config = dict(
    model='sound classifier',
    dataset='synthesized solo parts of chorales (CocoChorales)',
    train_examples=39062,
    gain_aug_db=6,
    noise_aug=0.002,
    n_mels=40,
    hop_length=160,
    input='log_mel',
    spec_augment=False,
    win_length=400,
    targets=['instrument'],
    num_classes=13,
    arch='quartznet',
    norm='batchnorm',
    hidden_act='relu6',
    depths=[2, 5, 5],
    kernel_size=17,
    stem='single',
    widths=[192, 288, 432],
    label_smoothing=0.2,
    loss='cross_entropy',
    init='trunc_normal_002',
    residual_init='zero_last',
    optimizer='adamw',
    learning_rate=0.0024,
    beta1=0.8,
    beta2=0.999,
    eps=1e-06,
    max_grad_norm=3.0,
    gradient_noise=0.1,
    max_steps=11300,
    batch_size=64,
    epochs=18.5,
    lr_schedule='wsd',
    decay_fraction=0.2,
    final_lr_fraction=0.01,
    warmup_steps=560,
    weight_decay=0.08,
)
Rows from block 5 of a small sound classifier, named by matrix and row number. Rows with one number belong to one channel. Each number is 50 + 15 x the weight over its row's rms, rounded and kept within 0 to 99. All counts start at 0.
After each channel's rows are labels from the 100 clips, of 14976, where the channel reaches its highest value: "lies over" is the class under the peak. Only what is clearly more common there than usual is listed. The data: synthesized solo parts of chorales (CocoChorales).
# convs1: first pointwise conv (model.blocks.5.convs.1.weight, 288x288x1), inputs 192-287
# convs3: second pointwise conv (model.blocks.5.convs.3.weight, 288x288x1, transposed), outputs 192-287

convs1.227:47 79 52 34 68 37 45 39 81 65 33 56 32 35 48 48 36 42 45 53 66 39 52 16 80 57 66 47 56 42 49 52 29 43 44 45 53 34 68 82 44 45 54 47 30 62 60 52 30 21 31 31 74 32 44 57 80 42 62 39 70 27 47 45 57 38 38 68 46 54 48 25 47 49 69 34 37 50 40 42 21 46 39 59 45 68 79 12 30 69 38 43 42 46 37 62
convs3.227:40 54 42 57 68 37 27 42 50 47 48 72 30 52 57 52 56 51 39 56 66 49 54 78 65 54 76 32 34 61 59 62 73 26 42 50 72 47 33 30 58 25 40 54 62 61 42 43 17 75 44 40 58 57 24 53 55 35 67 43 48 44 39 53 48 37 29 50 65 60 30 61 50 79 55 57 28 58 32 45 60 54 41 51 39 32 40 37 48 43 34 70 39 39 46 27
lies over: silence

convs1.109:55 60 54 56 51 36 46 42 61 51 33 41 52 39 51 50 65 41 70 66 57 25 46 47 61 20 48 42 48 62 38 71 48 32 61 36 67 47 57 67 55 43 53 53 66 47 55 76 45 38 37 70 61 26 51 54 60 61 59 02 45 67 51 78 39 41 81 55 52 62 60 48 25 74 46 48 60 53 69 54 37 76 66 30 67 68 18 36 41 70 66 49 48 46 31 58
convs3.109:37 24 53 70 50 50 31 66 49 43 43 57 60 56 37 29 60 43 36 29 60 34 42 73 61 47 53 58 58 33 50 30 55 47 49 06 59 44 65 60 54 52 48 42 24 31 50 33 46 43 43 53 45 54 54 42 54 33 54 62 47 33 47 60 43 51 22 41 55 56 39 70 48 21 48 44 49 57 65 27 22 44 50 33 46 36 51 91 71 77 77 34 63 52 48 67
lies over: D4

convs1.42:64 50 46 50 43 56 25 43 69 73 48 53 47 42 67 52 39 48 38 65 57 57 45 57 10 45 45 36 37 71 28 23 37 39 84 65 54 53 61 54 27 43 43 85 66 36 67 39 30 40 41 53 41 62 31 35 54 54 34 67 55 40 71 64 51 47 19 27 51 43 46 37 75 52 65 38 74 24 49 56 52 41 24 75 57 62 27 56 34 51 31 85 46 33 41 51
convs3.42:32 35 37 60 69 49 55 45 76 30 36 82 30 75 34 19 67 12 47 54 52 07 56 47 48 54 32 56 23 34 62 75 50 33 58 75 37 64 41 51 63 43 54 38 40 32 36 43 65 51 42 48 40 53 64 42 32 41 60 55 52 32 59 55 53 31 18 59 47 67 82 34 65 49 45 51 38 53 59 45 30 25 60 65 32 31 38 62 74 26 33 57 49 61 70 37
lies over: F5

convs1.98:09 39 60 47 34 36 51 34 46 20 68 50 52 51 57 69 64 55 66 49 55 57 70 59 57 27 43 63 47 63 35 52 62 41 56 58 40 42 33 16 51 74 32 64 52 55 55 36 46 33 76 78 61 28 47 41 32 44 47 50 84 46 73 59 57 43 26 34 75 45 36 38 50 61 72 23 59 25 40 73 53 56 43 42 41 54 54 80 42 57 54 55 52 35 69 21
convs3.98:95 47 67 25 67 46 59 48 69 35 80 55 27 53 41 58 59 42 41 59 69 50 55 68 47 75 38 46 23 45 58 47 73 67 43 54 38 47 42 63 67 18 50 52 32 44 45 36 42 47 68 32 42 34 25 37 62 47 46 49 54 67 53 56 51 41 74 32 44 25 31 57 34 44 64 53 42 38 33 54 41 36 62 77 42 31 50 41 60 64 54 43 28 15 37 44
lies over: F5; G#4

convs1.267:61 49 48 39 43 65 86 40 44 56 58 48 44 54 32 46 65 29 20 37 27 51 60 46 41 42 23 23 73 50 51 33 57 59 55 56 65 57 16 12 23 68 31 72 51 53 62 76 31 63 47 40 68 67 62 25 42 65 22 37 54 52 58 64 41 53 70 45 38 36 58 47 48 77 56 55 56 23 53 47 34 50 34 54 57 51 10 37 49 54 40 54 33 56 19 48
convs3.267:44 24 58 74 54 66 34 35 32 46 74 57 37 58 47 51 45 27 59 45 36 50 55 48 43 27 46 51 59 48 32 48 57 43 67 48 39 42 88 40 48 32 57 41 38 72 52 41 38 59 55 27 05 79 30 51 43 50 46 00 56 62 74 34 56 97 61 46 54 71 55 56 51 67 44 46 31 43 40 45 49 50 77 58 32 45 48 32 56 50 37 78 55 59 53 63
lies over: D4

convs1.190:45 81 40 66 37 48 40 23 67 55 44 66 55 31 28 77 47 47 43 54 35 72 53 48 55 70 37 73 56 55 38 58 55 69 46 40 27 61 58 46 42 64 24 48 79 45 46 51 74 58 67 67 85 43 22 58 49 45 62 54 30 69 95 36 50 54 43 58 40 44 50 53 52 46 80 73 62 40 63 29 53 64 57 47 68 11 48 49 46 45 49 45 59 69 25 60
convs3.190:60 47 21 18 29 50 43 31 82 54 72 50 62 39 65 63 38 42 40 81 46 47 44 48 37 44 68 72 63 60 70 63 33 44 18 80 63 55 49 48 41 50 39 53 47 45 39 59 44 31 67 57 28 42 58 59 57 65 41 57 60 35 63 43 27 55 66 51 47 61 43 34 49 62 46 59 35 33 69 45 70 36 41 59 49 48 82 39 44 35 74 65 58 47 50 71
lies over: E4

convs1.80:43 24 46 36 80 58 10 60 56 51 46 56 53 21 42 67 33 38 44 39 46 45 45 53 22 41 66 80 81 51 42 34 52 47 75 64 31 47 49 33 59 58 58 21 36 53 63 60 33 50 35 51 35 48 67 47 24 40 30 63 47 64 50 89 25 66 49 58 83 57 42 55 52 43 51 53 56 44 63 70 43 76 42 66 73 46 47 35 47 27 35 37 31 65 49 58
convs3.80:33 21 46 59 29 50 80 22 47 59 55 63 52 36 61 55 36 39 44 34 58 43 49 32 58 57 55 28 52 27 62 62 36 49 57 72 49 39 34 57 48 28 75 19 43 48 27 58 65 56 31 83 66 61 34 70 64 78 46 43 52 61 63 48 78 42 48 90 49 57 36 67 37 40 35 35 56 57 51 60 56 36 55 74 54 30 28 46 47 42 35 50 54 43 49 57
lies over: D#5

convs1.182:65 49 31 61 66 30 38 56 35 49 39 38 74 34 55 68 45 73 54 66 46 53 59 50 49 35 41 77 34 55 53 40 71 53 37 69 21 64 59 47 62 60 66 54 50 56 57 34 68 45 59 40 53 55 61 85 49 52 66 46 47 64 53 32 65 43 37 58 55 54 73 59 40 65 58 59 60 63 66 43 27 56 53 71 19 40 76 45 46 62 27 39 45 57 57 20
convs3.182:32 66 61 26 63 39 50 59 68 60 59 47 37 41 69 54 56 46 28 91 35 18 57 41 53 30 74 45 64 60 72 32 54 83 53 67 50 40 17 47 31 60 46 79 49 57 54 66 37 58 70 71 42 58 51 54 51 46 73 45 51 46 31 53 35 48 52 63 62 47 48 54 61 69 75 51 71 34 39 44 46 67 45 36 63 27 34 36 65 73 28 68 48 58 69 67
lies over: G#4; A#5

convs1.65:47 59 36 63 41 29 61 48 40 69 72 45 67 52 36 40 65 97 46 66 44 64 45 63 44 42 56 55 25 50 44 43 68 22 40 81 33 40 40 56 24 39 46 49 35 50 57 16 52 63 64 36 60 42 28 49 23 47 57 36 67 52 66 44 67 25 36 32 21 42 41 42 60 55 56 58 47 39 59 53 52 59 70 42 48 57 66 69 59 30 52 58 48 32 37 30
convs3.65:57 21 72 44 58 53 29 46 55 53 66 32 60 50 59 52 40 22 56 56 29 47 42 56 54 67 35 81 32 49 53 37 58 20 44 30 51 43 40 45 18 44 62 61 58 56 15 57 55 44 68 68 55 58 58 32 54 39 47 50 50 24 32 30 36 69 51 61 36 42 64 56 53 62 60 56 54 81 37 45 35 59 56 62 51 31 58 44 76 70 38 59 47 37 40 61
lies over: D4

convs1.10:71 65 77 36 30 66 67 51 63 65 55 36 47 25 45 34 54 41 47 64 38 36 45 84 78 48 60 70 34 44 42 65 54 53 50 37 64 49 55 43 18 33 67 33 32 70 43 57 66 68 26 51 74 59 40 43 34 80 33 30 39 99 54 48 38 53 28 44 32 41 69 36 80 43 15 55 47 61 34 73 63 59 38 48 16 34 65 41 31 76 22 42 67 39 60 47
convs3.10:52 70 53 58 36 62 60 21 47 27 68 25 45 35 58 31 41 38 57 39 36 33 48 35 67 61 39 47 62 52 59 32 71 37 58 58 49 43 51 61 64 78 50 83 45 54 45 49 42 41 46 57 54 55 35 54 57 61 34 64 22 56 62 55 75 49 44 32 19 58 61 53 50 73 70 48 45 65 48 53 63 57 37 68 61 44 27 37 56 72 44 60 87 25 64 57
lies over: D#5

convs1.99:73 44 63 39 59 75 54 83 34 44 10 58 62 69 65 51 26 57 30 24 70 69 46 43 66 57 54 54 49 54 28 52 54 52 64 54 58 57 56 87 56 45 56 45 64 27 65 56 67 58 61 53 69 32 67 40 48 54 54 84 55 29 34 51 47 62 26 46 58 32 42 28 43 43 36 63 76 32 54 51 60 31 51 28 95 21 37 24 43 69 36 20 43 60 56 38
convs3.99:03 55 39 56 42 48 41 55 57 55 37 61 49 62 50 55 32 70 52 59 80 52 58 67 61 31 80 37 44 67 38 89 55 45 27 69 49 85 55 45 58 52 81 45 55 59 45 52 37 57 61 33 20 33 50 42 41 64 46 45 31 35 52 53 12 42 39 29 45 53 52 46 58 29 45 31 40 56 57 61 33 41 43 43 49 48 60 76 36 52 41 46 42 71 52 46
lies over: G#4

convs1.180:46 58 55 53 57 46 42 43 44 56 50 15 69 51 66 35 47 52 45 52 25 51 59 41 49 47 44 46 49 45 28 62 36 47 45 39 49 40 76 55 57 52 58 54 50 15 66 53 63 48 54 57 53 81 19 41 34 72 56 71 32 42 49 40 60 47 48 57 54 42 42 51 40 48 61 38 41 51 22 65 92 62 63 44 46 61 39 51 49 61 56 96 48 38 57 64
convs3.180:19 49 34 54 41 40 50 49 45 22 38 69 79 66 34 41 89 18 17 52 85 28 59 49 41 23 27 64 61 46 44 51 66 56 62 61 40 73 49 62 70 57 84 29 55 45 46 62 55 82 59 46 58 44 63 42 36 44 72 62 48 45 48 50 23 40 00 67 64 47 78 72 57 48 81 63 22 35 51 51 58 26 59 44 28 45 37 50 76 47 32 65 58 65 65 31
lies over: G#4; G4

convs1.282:53 27 54 55 56 35 68 82 62 54 40 39 65 32 28 37 44 24 42 36 57 44 27 26 53 70 50 45 23 54 39 36 85 49 33 41 74 40 57 31 59 33 54 39 48 33 64 58 30 41 32 61 58 90 44 60 54 53 24 67 43 68 50 54 45 73 39 44 57 59 41 39 61 45 26 56 55 93 37 53 72 47 42 57 61 43 61 42 43 32 56 38 78 37 57 72
convs3.282:55 51 20 59 61 40 40 64 52 46 58 18 62 25 53 50 49 52 38 33 53 50 75 49 51 43 59 53 69 19 47 60 74 40 70 24 67 73 50 63 48 35 36 46 54 70 77 42 70 56 57 53 49 39 34 37 53 43 57 30 38 58 57 66 37 32 75 36 49 33 57 67 45 57 58 60 43 35 52 72 56 71 35 49 46 43 43 43 54 27 60 30 61 69 40 61
lies over: D#5; D5

convs1.104:55 75 56 53 44 60 65 70 43 65 52 75 47 38 55 66 56 59 65 45 36 36 33 54 75 51 36 40 44 14 13 71 47 65 30 02 44 57 27 40 46 52 63 40 35 57 44 52 67 34 58 42 30 32 58 52 27 60 61 43 58 51 83 70 47 59 26 60 33 58 33 77 53 66 62 43 39 31 59 40 53 43 66 34 46 32 79 63 48 16 61 67 61 00 54 50
convs3.104:64 54 42 52 49 31 33 62 17 39 51 62 58 58 55 27 47 42 47 60 71 09 35 62 32 44 55 57 69 19 40 46 35 24 50 72 50 32 65 59 44 52 35 70 77 52 46 40 58 48 55 46 56 60 76 45 33 39 70 51 58 25 55 65 40 56 30 28 57 60 34 39 41 70 52 42 30 47 47 55 73 37 50 43 43 37 48 36 12 60 55 38 39 51 43 43
lies over: F5

convs1.95:21 42 43 68 51 62 45 56 33 59 29 58 43 18 64 44 69 55 33 64 69 64 39 49 72 41 62 53 52 42 78 26 48 54 43 30 78 66 63 77 34 48 33 24 42 51 36 55 50 27 39 75 47 24 41 51 42 38 44 15 18 32 34 51 58 45 12 43 41 53 57 50 49 29 09 35 18 46 33 48 56 75 38 43 49 57 36 66 66 55 38 41 45 47 65 40
convs3.95:26 67 50 80 47 58 64 71 45 41 60 50 41 69 71 36 73 26 66 52 53 51 36 43 56 38 41 68 57 08 75 58 56 46 72 41 54 47 73 26 50 55 43 64 60 52 62 44 37 62 38 09 53 65 60 62 32 49 54 56 47 33 60 48 27 45 54 46 19 80 13 47 55 47 51 42 59 45 54 49 39 52 46 56 53 60 38 22 31 34 40 63 45 71 57 60
lies over: E4; A#4

convs1.213:42 66 46 20 40 52 52 27 62 63 54 28 41 33 20 41 47 50 29 34 55 51 71 66 52 35 66 71 53 23 52 51 50 39 53 52 71 50 41 19 33 25 18 52 42 87 58 51 47 36 54 47 75 56 45 48 41 52 56 47 48 41 63 61 48 64 55 42 55 33 67 30 73 60 75 56 21 58 24 32 49 46 18 57 61 56 41 66 47 63 41 34 64 46 49 17
convs3.213:72 48 60 44 89 35 49 53 66 39 42 43 45 33 39 43 40 48 52 60 38 62 76 44 37 54 41 45 41 44 53 35 63 51 48 43 62 23 92 45 52 41 44 35 39 51 55 30 84 43 84 61 69 79 35 27 80 84 54 39 49 56 46 50 40 52 39 49 38 29 48 42 66 45 55 53 81 65 41 58 43 37 43 58 55 23 37 56 43 64 66 47 30 71 41 44
lies over: A5

convs1.200:36 85 48 30 43 29 44 29 33 64 47 67 37 43 55 43 57 45 53 39 74 58 53 52 55 40 74 65 61 60 50 35 38 59 32 36 53 61 57 31 81 75 54 08 33 31 45 38 29 65 72 65 25 36 63 41 65 70 43 79 51 09 28 49 58 35 48 73 51 58 73 38 45 51 58 62 61 44 45 81 24 45 42 55 72 50 36 48 77 25 39 21 34 48 13 55
convs3.200:45 36 43 42 68 31 26 54 72 51 66 44 43 54 48 51 55 52 52 44 58 48 40 57 29 37 28 50 66 38 48 28 66 58 59 40 49 71 25 32 63 50 36 78 31 34 31 14 47 34 36 55 79 62 38 47 40 63 57 65 81 51 61 37 52 44 69 54 68 72 51 33 33 55 49 54 33 80 44 83 31 26 26 71 61 41 59 41 44 54 51 63 30 62 29 52
lies over: D#4

convs1.278:64 77 58 72 75 57 67 33 46 13 49 39 45 39 33 31 53 76 65 50 39 08 57 34 56 44 52 50 42 56 45 59 34 28 34 38 07 61 46 68 43 47 66 45 48 42 59 43 48 54 58 37 74 49 41 56 42 65 66 27 47 53 50 40 57 26 66 32 33 41 64 42 57 53 42 53 66 55 57 61 20 82 28 31 44 40 57 24 45 78 44 74 55 47 32 63
convs3.278:40 55 57 53 03 41 80 51 50 68 50 47 34 35 21 42 71 34 29 45 67 50 51 74 53 46 53 50 53 69 16 44 54 73 30 52 53 66 73 63 50 52 56 33 67 51 25 24 28 64 84 32 47 79 66 49 65 40 55 39 53 72 52 72 56 52 52 56 63 67 51 26 34 64 38 70 41 51 42 35 35 49 57 59 40 21 64 61 54 42 83 35 32 59 54 58
lies over: D#4; D4

convs1.54:31 19 48 42 23 78 57 56 55 58 49 45 48 26 30 51 97 41 35 74 87 75 64 24 75 29 71 41 58 62 69 39 67 47 65 42 58 68 61 22 41 56 50 40 38 39 76 31 65 60 31 46 31 44 53 59 67 61 57 64 28 49 67 34 57 41 56 65 55 61 40 54 42 44 58 43 29 48 44 39 18 80 43 55 95 69 67 56 56 31 45 63 59 46 58 45
convs3.54:48 60 54 67 60 56 40 37 58 32 40 64 44 59 44 35 79 53 58 59 61 17 43 34 65 50 44 56 40 52 63 71 34 51 71 35 78 53 23 50 89 49 43 35 46 63 45 44 57 65 57 68 67 45 56 62 15 35 67 49 48 68 42 72 67 80 41 52 66 51 51 19 80 78 60 41 77 74 50 56 32 48 66 73 43 50 48 20 55 38 38 41 46 57 43 52
lies over: silence

convs1.60:65 48 50 26 37 53 44 63 47 66 56 34 63 21 39 54 37 58 57 51 54 39 33 80 71 58 49 44 53 56 36 27 43 43 61 46 22 50 59 68 72 48 48 46 33 46 81 34 39 40 65 87 63 52 45 54 26 42 66 50 48 86 39 47 52 31 49 48 31 48 43 55 40 45 65 44 44 24 58 54 15 35 69 61 31 29 60 17 48 56 43 39 62 42 64 27
convs3.60:30 47 68 47 45 24 61 47 29 99 27 37 57 44 51 53 53 72 29 48 39 65 25 51 38 18 48 76 46 66 46 68 37 40 54 64 64 44 60 45 14 56 36 67 26 28 67 94 52 64 37 36 66 61 50 35 19 35 55 68 49 45 40 41 62 43 39 65 54 53 55 15 62 49 44 49 52 33 55 50 64 53 15 56 40 46 72 71 68 69 54 79 62 62 24 44
lies over: G#4

convs1.12:73 50 76 41 52 43 59 70 38 31 61 35 42 49 46 57 62 28 42 88 39 51 76 63 57 44 35 44 56 82 41 29 60 52 50 51 62 52 28 58 74 63 50 91 33 43 46 52 34 45 44 49 71 57 47 59 43 50 62 33 43 58 53 29 28 10 53 67 44 28 45 27 56 52 62 29 76 54 55 55 60 41 53 53 55 39 59 67 04 53 44 45 27 48 69 56
convs3.12:52 37 43 43 59 44 55 50 47 65 00 33 47 54 52 50 45 58 43 27 53 43 82 52 40 67 42 54 61 50 38 48 45 48 59 65 61 55 60 50 62 64 46 71 83 60 36 46 68 16 44 58 57 25 41 54 66 75 26 61 47 46 80 63 73 50 51 57 67 62 41 56 71 28 40 65 33 43 49 63 68 68 50 79 35 40 43 48 37 53 22 60 56 42 59 34
lies over: D#5; E5

convs1.283:42 57 24 57 37 24 68 47 56 67 54 47 51 51 56 56 61 50 40 54 15 55 71 57 50 29 70 77 30 43 61 34 59 39 46 39 45 54 46 51 71 56 44 63 46 62 54 51 69 70 73 52 55 52 43 64 45 60 48 39 67 36 65 44 59 56 53 18 51 56 40 42 47 43 22 49 67 67 53 55 33 33 42 56 67 41 32 76 63 64 52 40 61 72 37 83
convs3.283:56 95 67 65 63 27 67 58 71 57 43 74 61 73 53 38 75 50 63 72 62 73 60 50 58 55 46 54 73 57 52 75 22 62 84 78 69 62 47 56 63 55 34 60 39 57 55 48 50 57 45 59 53 78 49 50 84 46 51 77 41 15 58 39 56 23 40 56 33 76 58 42 33 78 42 26 55 27 53 51 55 41 61 75 29 60 68 63 47 57 43 62 48 69 46 56
lies over: F5

convs1.74:34 43 46 59 24 45 48 42 58 46 39 48 57 47 32 34 48 34 26 58 53 80 82 72 63 39 59 51 60 47 69 38 42 59 16 58 47 46 46 51 46 41 38 61 38 26 63 51 39 57 45 62 57 53 53 59 22 46 35 52 30 42 57 25 26 67 72 54 57 36 45 33 74 52 62 51 51 55 44 49 49 54 63 43 65 49 76 45 26 44 64 05 79 47 43 56
convs3.74:59 41 35 54 47 55 64 46 46 56 42 43 62 83 67 56 41 62 69 50 41 64 76 73 65 52 54 61 52 59 49 63 29 65 30 56 41 40 47 55 56 39 54 60 55 45 42 37 31 20 43 62 49 43 46 32 65 22 18 76 71 26 55 71 72 68 58 43 57 53 35 38 77 75 57 69 61 63 55 71 51 44 80 32 34 51 11 56 59 58 40 51 52 47 67 46
lies over: D#4

convs1.187:55 40 48 49 22 59 62 51 55 76 67 59 37 54 54 19 38 44 38 63 53 55 24 27 63 59 61 46 47 38 47 20 35 52 61 69 85 31 36 70 66 42 42 30 41 39 45 52 52 40 70 44 56 60 49 44 26 52 91 16 58 56 48 45 56 66 59 44 78 25 20 26 51 30 77 44 40 51 88 64 17 63 38 50 55 49 78 37 19 51 22 64 57 57 43 36
convs3.187:46 48 52 08 73 50 58 56 43 54 63 61 21 42 30 69 37 68 56 57 50 61 49 52 44 40 43 57 28 53 58 42 56 76 51 60 33 31 67 69 39 38 44 44 53 70 33 31 37 55 53 38 43 69 54 38 51 41 78 37 58 47 47 45 67 46 66 37 51 58 54 24 45 69 58 58 39 63 42 34 50 47 40 82 49 84 69 23 41 41 39 55 41 52 35 69
lies over: D4

convs1.111:58 77 37 56 39 63 43 25 56 59 60 47 49 67 37 31 43 30 70 55 31 53 61 81 68 58 41 33 84 42 57 57 19 48 23 58 51 39 62 13 59 52 56 43 30 54 28 34 14 51 60 35 45 33 42 27 46 58 34 35 60 61 37 32 54 60 27 47 51 50 65 40 74 40 44 34 91 66 68 50 21 60 39 43 27 25 39 73 34 81 59 61 75 63 47 31
convs3.111:65 53 66 53 48 44 13 42 65 47 52 53 73 35 41 21 54 46 72 48 16 71 66 38 28 58 54 41 37 35 49 37 68 47 57 64 40 69 57 35 35 54 36 51 36 28 89 67 56 41 51 43 40 40 51 41 30 65 67 65 51 25 36 38 83 36 63 60 56 73 74 47 59 31 62 62 38 59 42 52 34 67 62 39 72 54 88 75 36 35 74 63 55 40 81 73
lies over: D4

convs1.261:38 58 73 45 31 48 27 50 15 40 72 39 34 54 57 42 57 25 66 65 53 65 58 58 53 27 40 52 36 87 37 22 45 32 65 21 53 32 45 36 20 49 59 57 50 50 63 33 56 59 55 58 47 30 48 53 36 34 68 43 12 87 64 37 75 49 38 41 37 73 58 59 63 66 53 45 64 54 86 67 38 78 67 50 52 52 52 44 62 50 71 62 82 48 53 26
convs3.261:62 54 64 33 47 58 29 51 53 42 56 47 48 52 40 62 63 87 63 51 44 73 68 30 47 73 40 50 62 74 94 56 61 63 52 76 44 49 23 44 65 71 33 27 41 60 58 39 54 36 40 24 39 58 58 40 42 43 41 51 66 52 35 61 29 61 73 44 63 57 44 60 48 55 39 28 35 42 45 44 62 65 43 67 52 55 70 42 66 28 49 61 54 68 56 55
lies over: D4

convs1.61:66 57 60 63 83 45 50 51 30 29 48 58 69 36 53 76 47 64 37 71 73 57 69 45 44 59 56 61 29 68 70 50 81 74 61 76 31 48 59 67 27 53 69 55 48 64 50 59 51 28 42 36 47 55 36 32 50 50 66 21 38 58 56 51 74 49 65 37 43 61 63 49 53 35 43 54 63 95 40 51 42 82 50 63 23 34 41 32 65 70 48 57 45 43 37 78
convs3.61:56 44 40 12 28 65 67 59 16 51 72 54 37 31 55 58 65 71 49 47 45 44 54 47 62 28 53 82 37 34 50 21 38 45 84 50 48 46 70 41 39 58 30 38 64 42 31 35 56 43 66 37 57 26 42 57 61 48 42 62 32 38 18 51 56 69 35 20 42 55 61 52 62 53 61 70 68 52 46 41 72 84 53 37 43 27 60 27 30 66 44 73 64 71 38 32
lies over: D4; C#4

convs1.156:36 43 60 62 25 47 67 41 63 64 48 32 40 45 51 21 65 47 27 39 48 64 45 43 49 36 71 41 52 73 45 47 57 36 74 00 51 66 45 66 51 49 56 66 45 29 66 69 44 64 28 53 54 51 66 42 40 70 63 33 71 48 68 44 41 52 47 59 38 32 74 62 39 48 15 56 53 51 47 43 36 51 74 08 42 55 61 49 54 44 50 36 58 79 57 41
convs3.156:34 41 49 76 47 42 58 30 60 75 44 45 23 36 52 59 68 65 62 49 66 46 54 36 33 55 62 52 35 51 40 36 41 48 29 44 60 44 60 49 23 48 48 41 99 49 34 43 40 41 49 19 43 64 37 60 47 46 62 60 68 41 51 50 74 43 37 61 50 30 31 43 51 51 56 27 78 48 47 34 51 31 51 43 45 33 50 26 79 38 51 51 22 40 37 58
lies over: D#4; D4

convs1.2:76 50 61 60 56 33 81 55 43 53 34 56 74 50 31 47 34 36 56 62 61 49 48 68 64 39 63 50 57 34 38 24 23 57 68 51 54 56 46 52 46 46 73 38 43 58 40 58 74 17 43 55 31 48 28 23 35 71 29 38 36 40 65 71 28 61 31 49 52 61 27 80 38 44 35 39 42 11 59 56 48 50 30 49 35 40 52 59 75 45 75 65 67 50 28 76
convs3.2:47 36 33 44 28 42 26 31 46 52 40 31 56 48 41 70 79 66 60 59 60 49 39 70 57 66 29 42 71 38 64 31 47 21 22 32 62 33 53 45 74 57 77 68 54 58 42 40 56 36 31 58 34 37 55 56 45 67 73 71 54 51 70 36 59 52 50 65 64 67 47 90 60 32 55 56 19 66 46 34 29 36 68 67 66 51 46 52 47 60 30 63 52 40 74 56
lies over: F5; F#5

convs1.137:64 69 55 54 37 65 46 23 42 51 56 45 63 58 50 45 62 76 47 36 23 42 45 47 59 58 27 54 29 41 45 69 49 23 43 49 44 80 53 68 17 38 55 74 39 98 62 69 64 46 55 51 39 33 38 64 43 72 51 50 52 54 37 44 58 37 42 43 27 47 21 41 50 37 41 49 61 49 14 57 55 42 51 56 41 49 37 46 56 42 53 29 33 36 40 61
convs3.137:45 39 48 61 48 20 54 56 62 53 56 58 39 43 21 55 40 66 45 20 39 61 77 47 53 64 47 62 53 33 74 31 49 43 38 42 63 64 77 62 55 41 49 38 34 41 61 35 83 55 78 68 32 65 42 32 77 69 67 28 48 50 31 48 57 57 49 50 42 40 49 40 65 41 56 33 52 51 72 50 33 49 34 60 68 40 68 49 35 49 55 28 40 69 32 43
lies over: A5

convs1.151:29 38 43 54 52 62 71 33 52 42 48 65 80 77 68 80 66 43 67 43 72 49 64 43 48 67 25 35 55 26 56 37 38 92 49 37 60 54 53 41 23 56 64 67 64 35 27 60 52 36 40 45 77 74 56 43 49 49 62 57 67 57 59 57 53 64 42 43 43 47 39 46 62 78 73 62 57 56 52 54 31 40 52 33 37 49 59 25 44 27 57 53 42 60 32 65
convs3.151:40 28 26 62 48 61 50 34 27 49 62 46 50 33 60 58 64 71 70 60 45 34 63 45 78 31 37 54 47 63 27 45 35 29 70 30 35 38 56 16 52 70 75 35 25 81 31 13 44 43 46 51 50 39 44 37 49 30 44 32 52 46 68 53 55 29 40 54 46 50 70 33 41 52 65 20 67 52 47 59 25 58 40 90 62 72 38 53 44 55 73 37 61 53 19 31
lies over: F5; E5

convs1.253:59 56 43 45 40 29 53 65 73 28 43 49 52 46 51 43 26 46 42 47 52 69 17 27 46 22 44 36 78 41 39 49 64 49 47 71 51 58 62 57 41 40 27 47 52 27 38 28 58 37 27 33 64 25 52 76 43 45 36 67 46 49 33 41 50 49 12 62 42 39 80 58 09 52 52 50 41 65 02 45 26 41 13 71 83 37 53 53 30 30 57 58 46 57 47 42
convs3.253:49 52 39 20 74 72 50 60 57 51 59 42 61 50 55 60 42 22 54 19 31 41 73 30 41 49 66 48 59 55 56 72 41 33 85 37 36 41 44 58 52 41 68 32 68 41 48 61 54 36 45 43 26 37 34 41 45 32 44 43 62 51 73 47 42 43 51 36 83 39 35 44 40 46 66 56 48 45 24 37 61 57 29 44 69 49 44 73 63 59 50 60 71 55 51 48
lies over: F5; G#5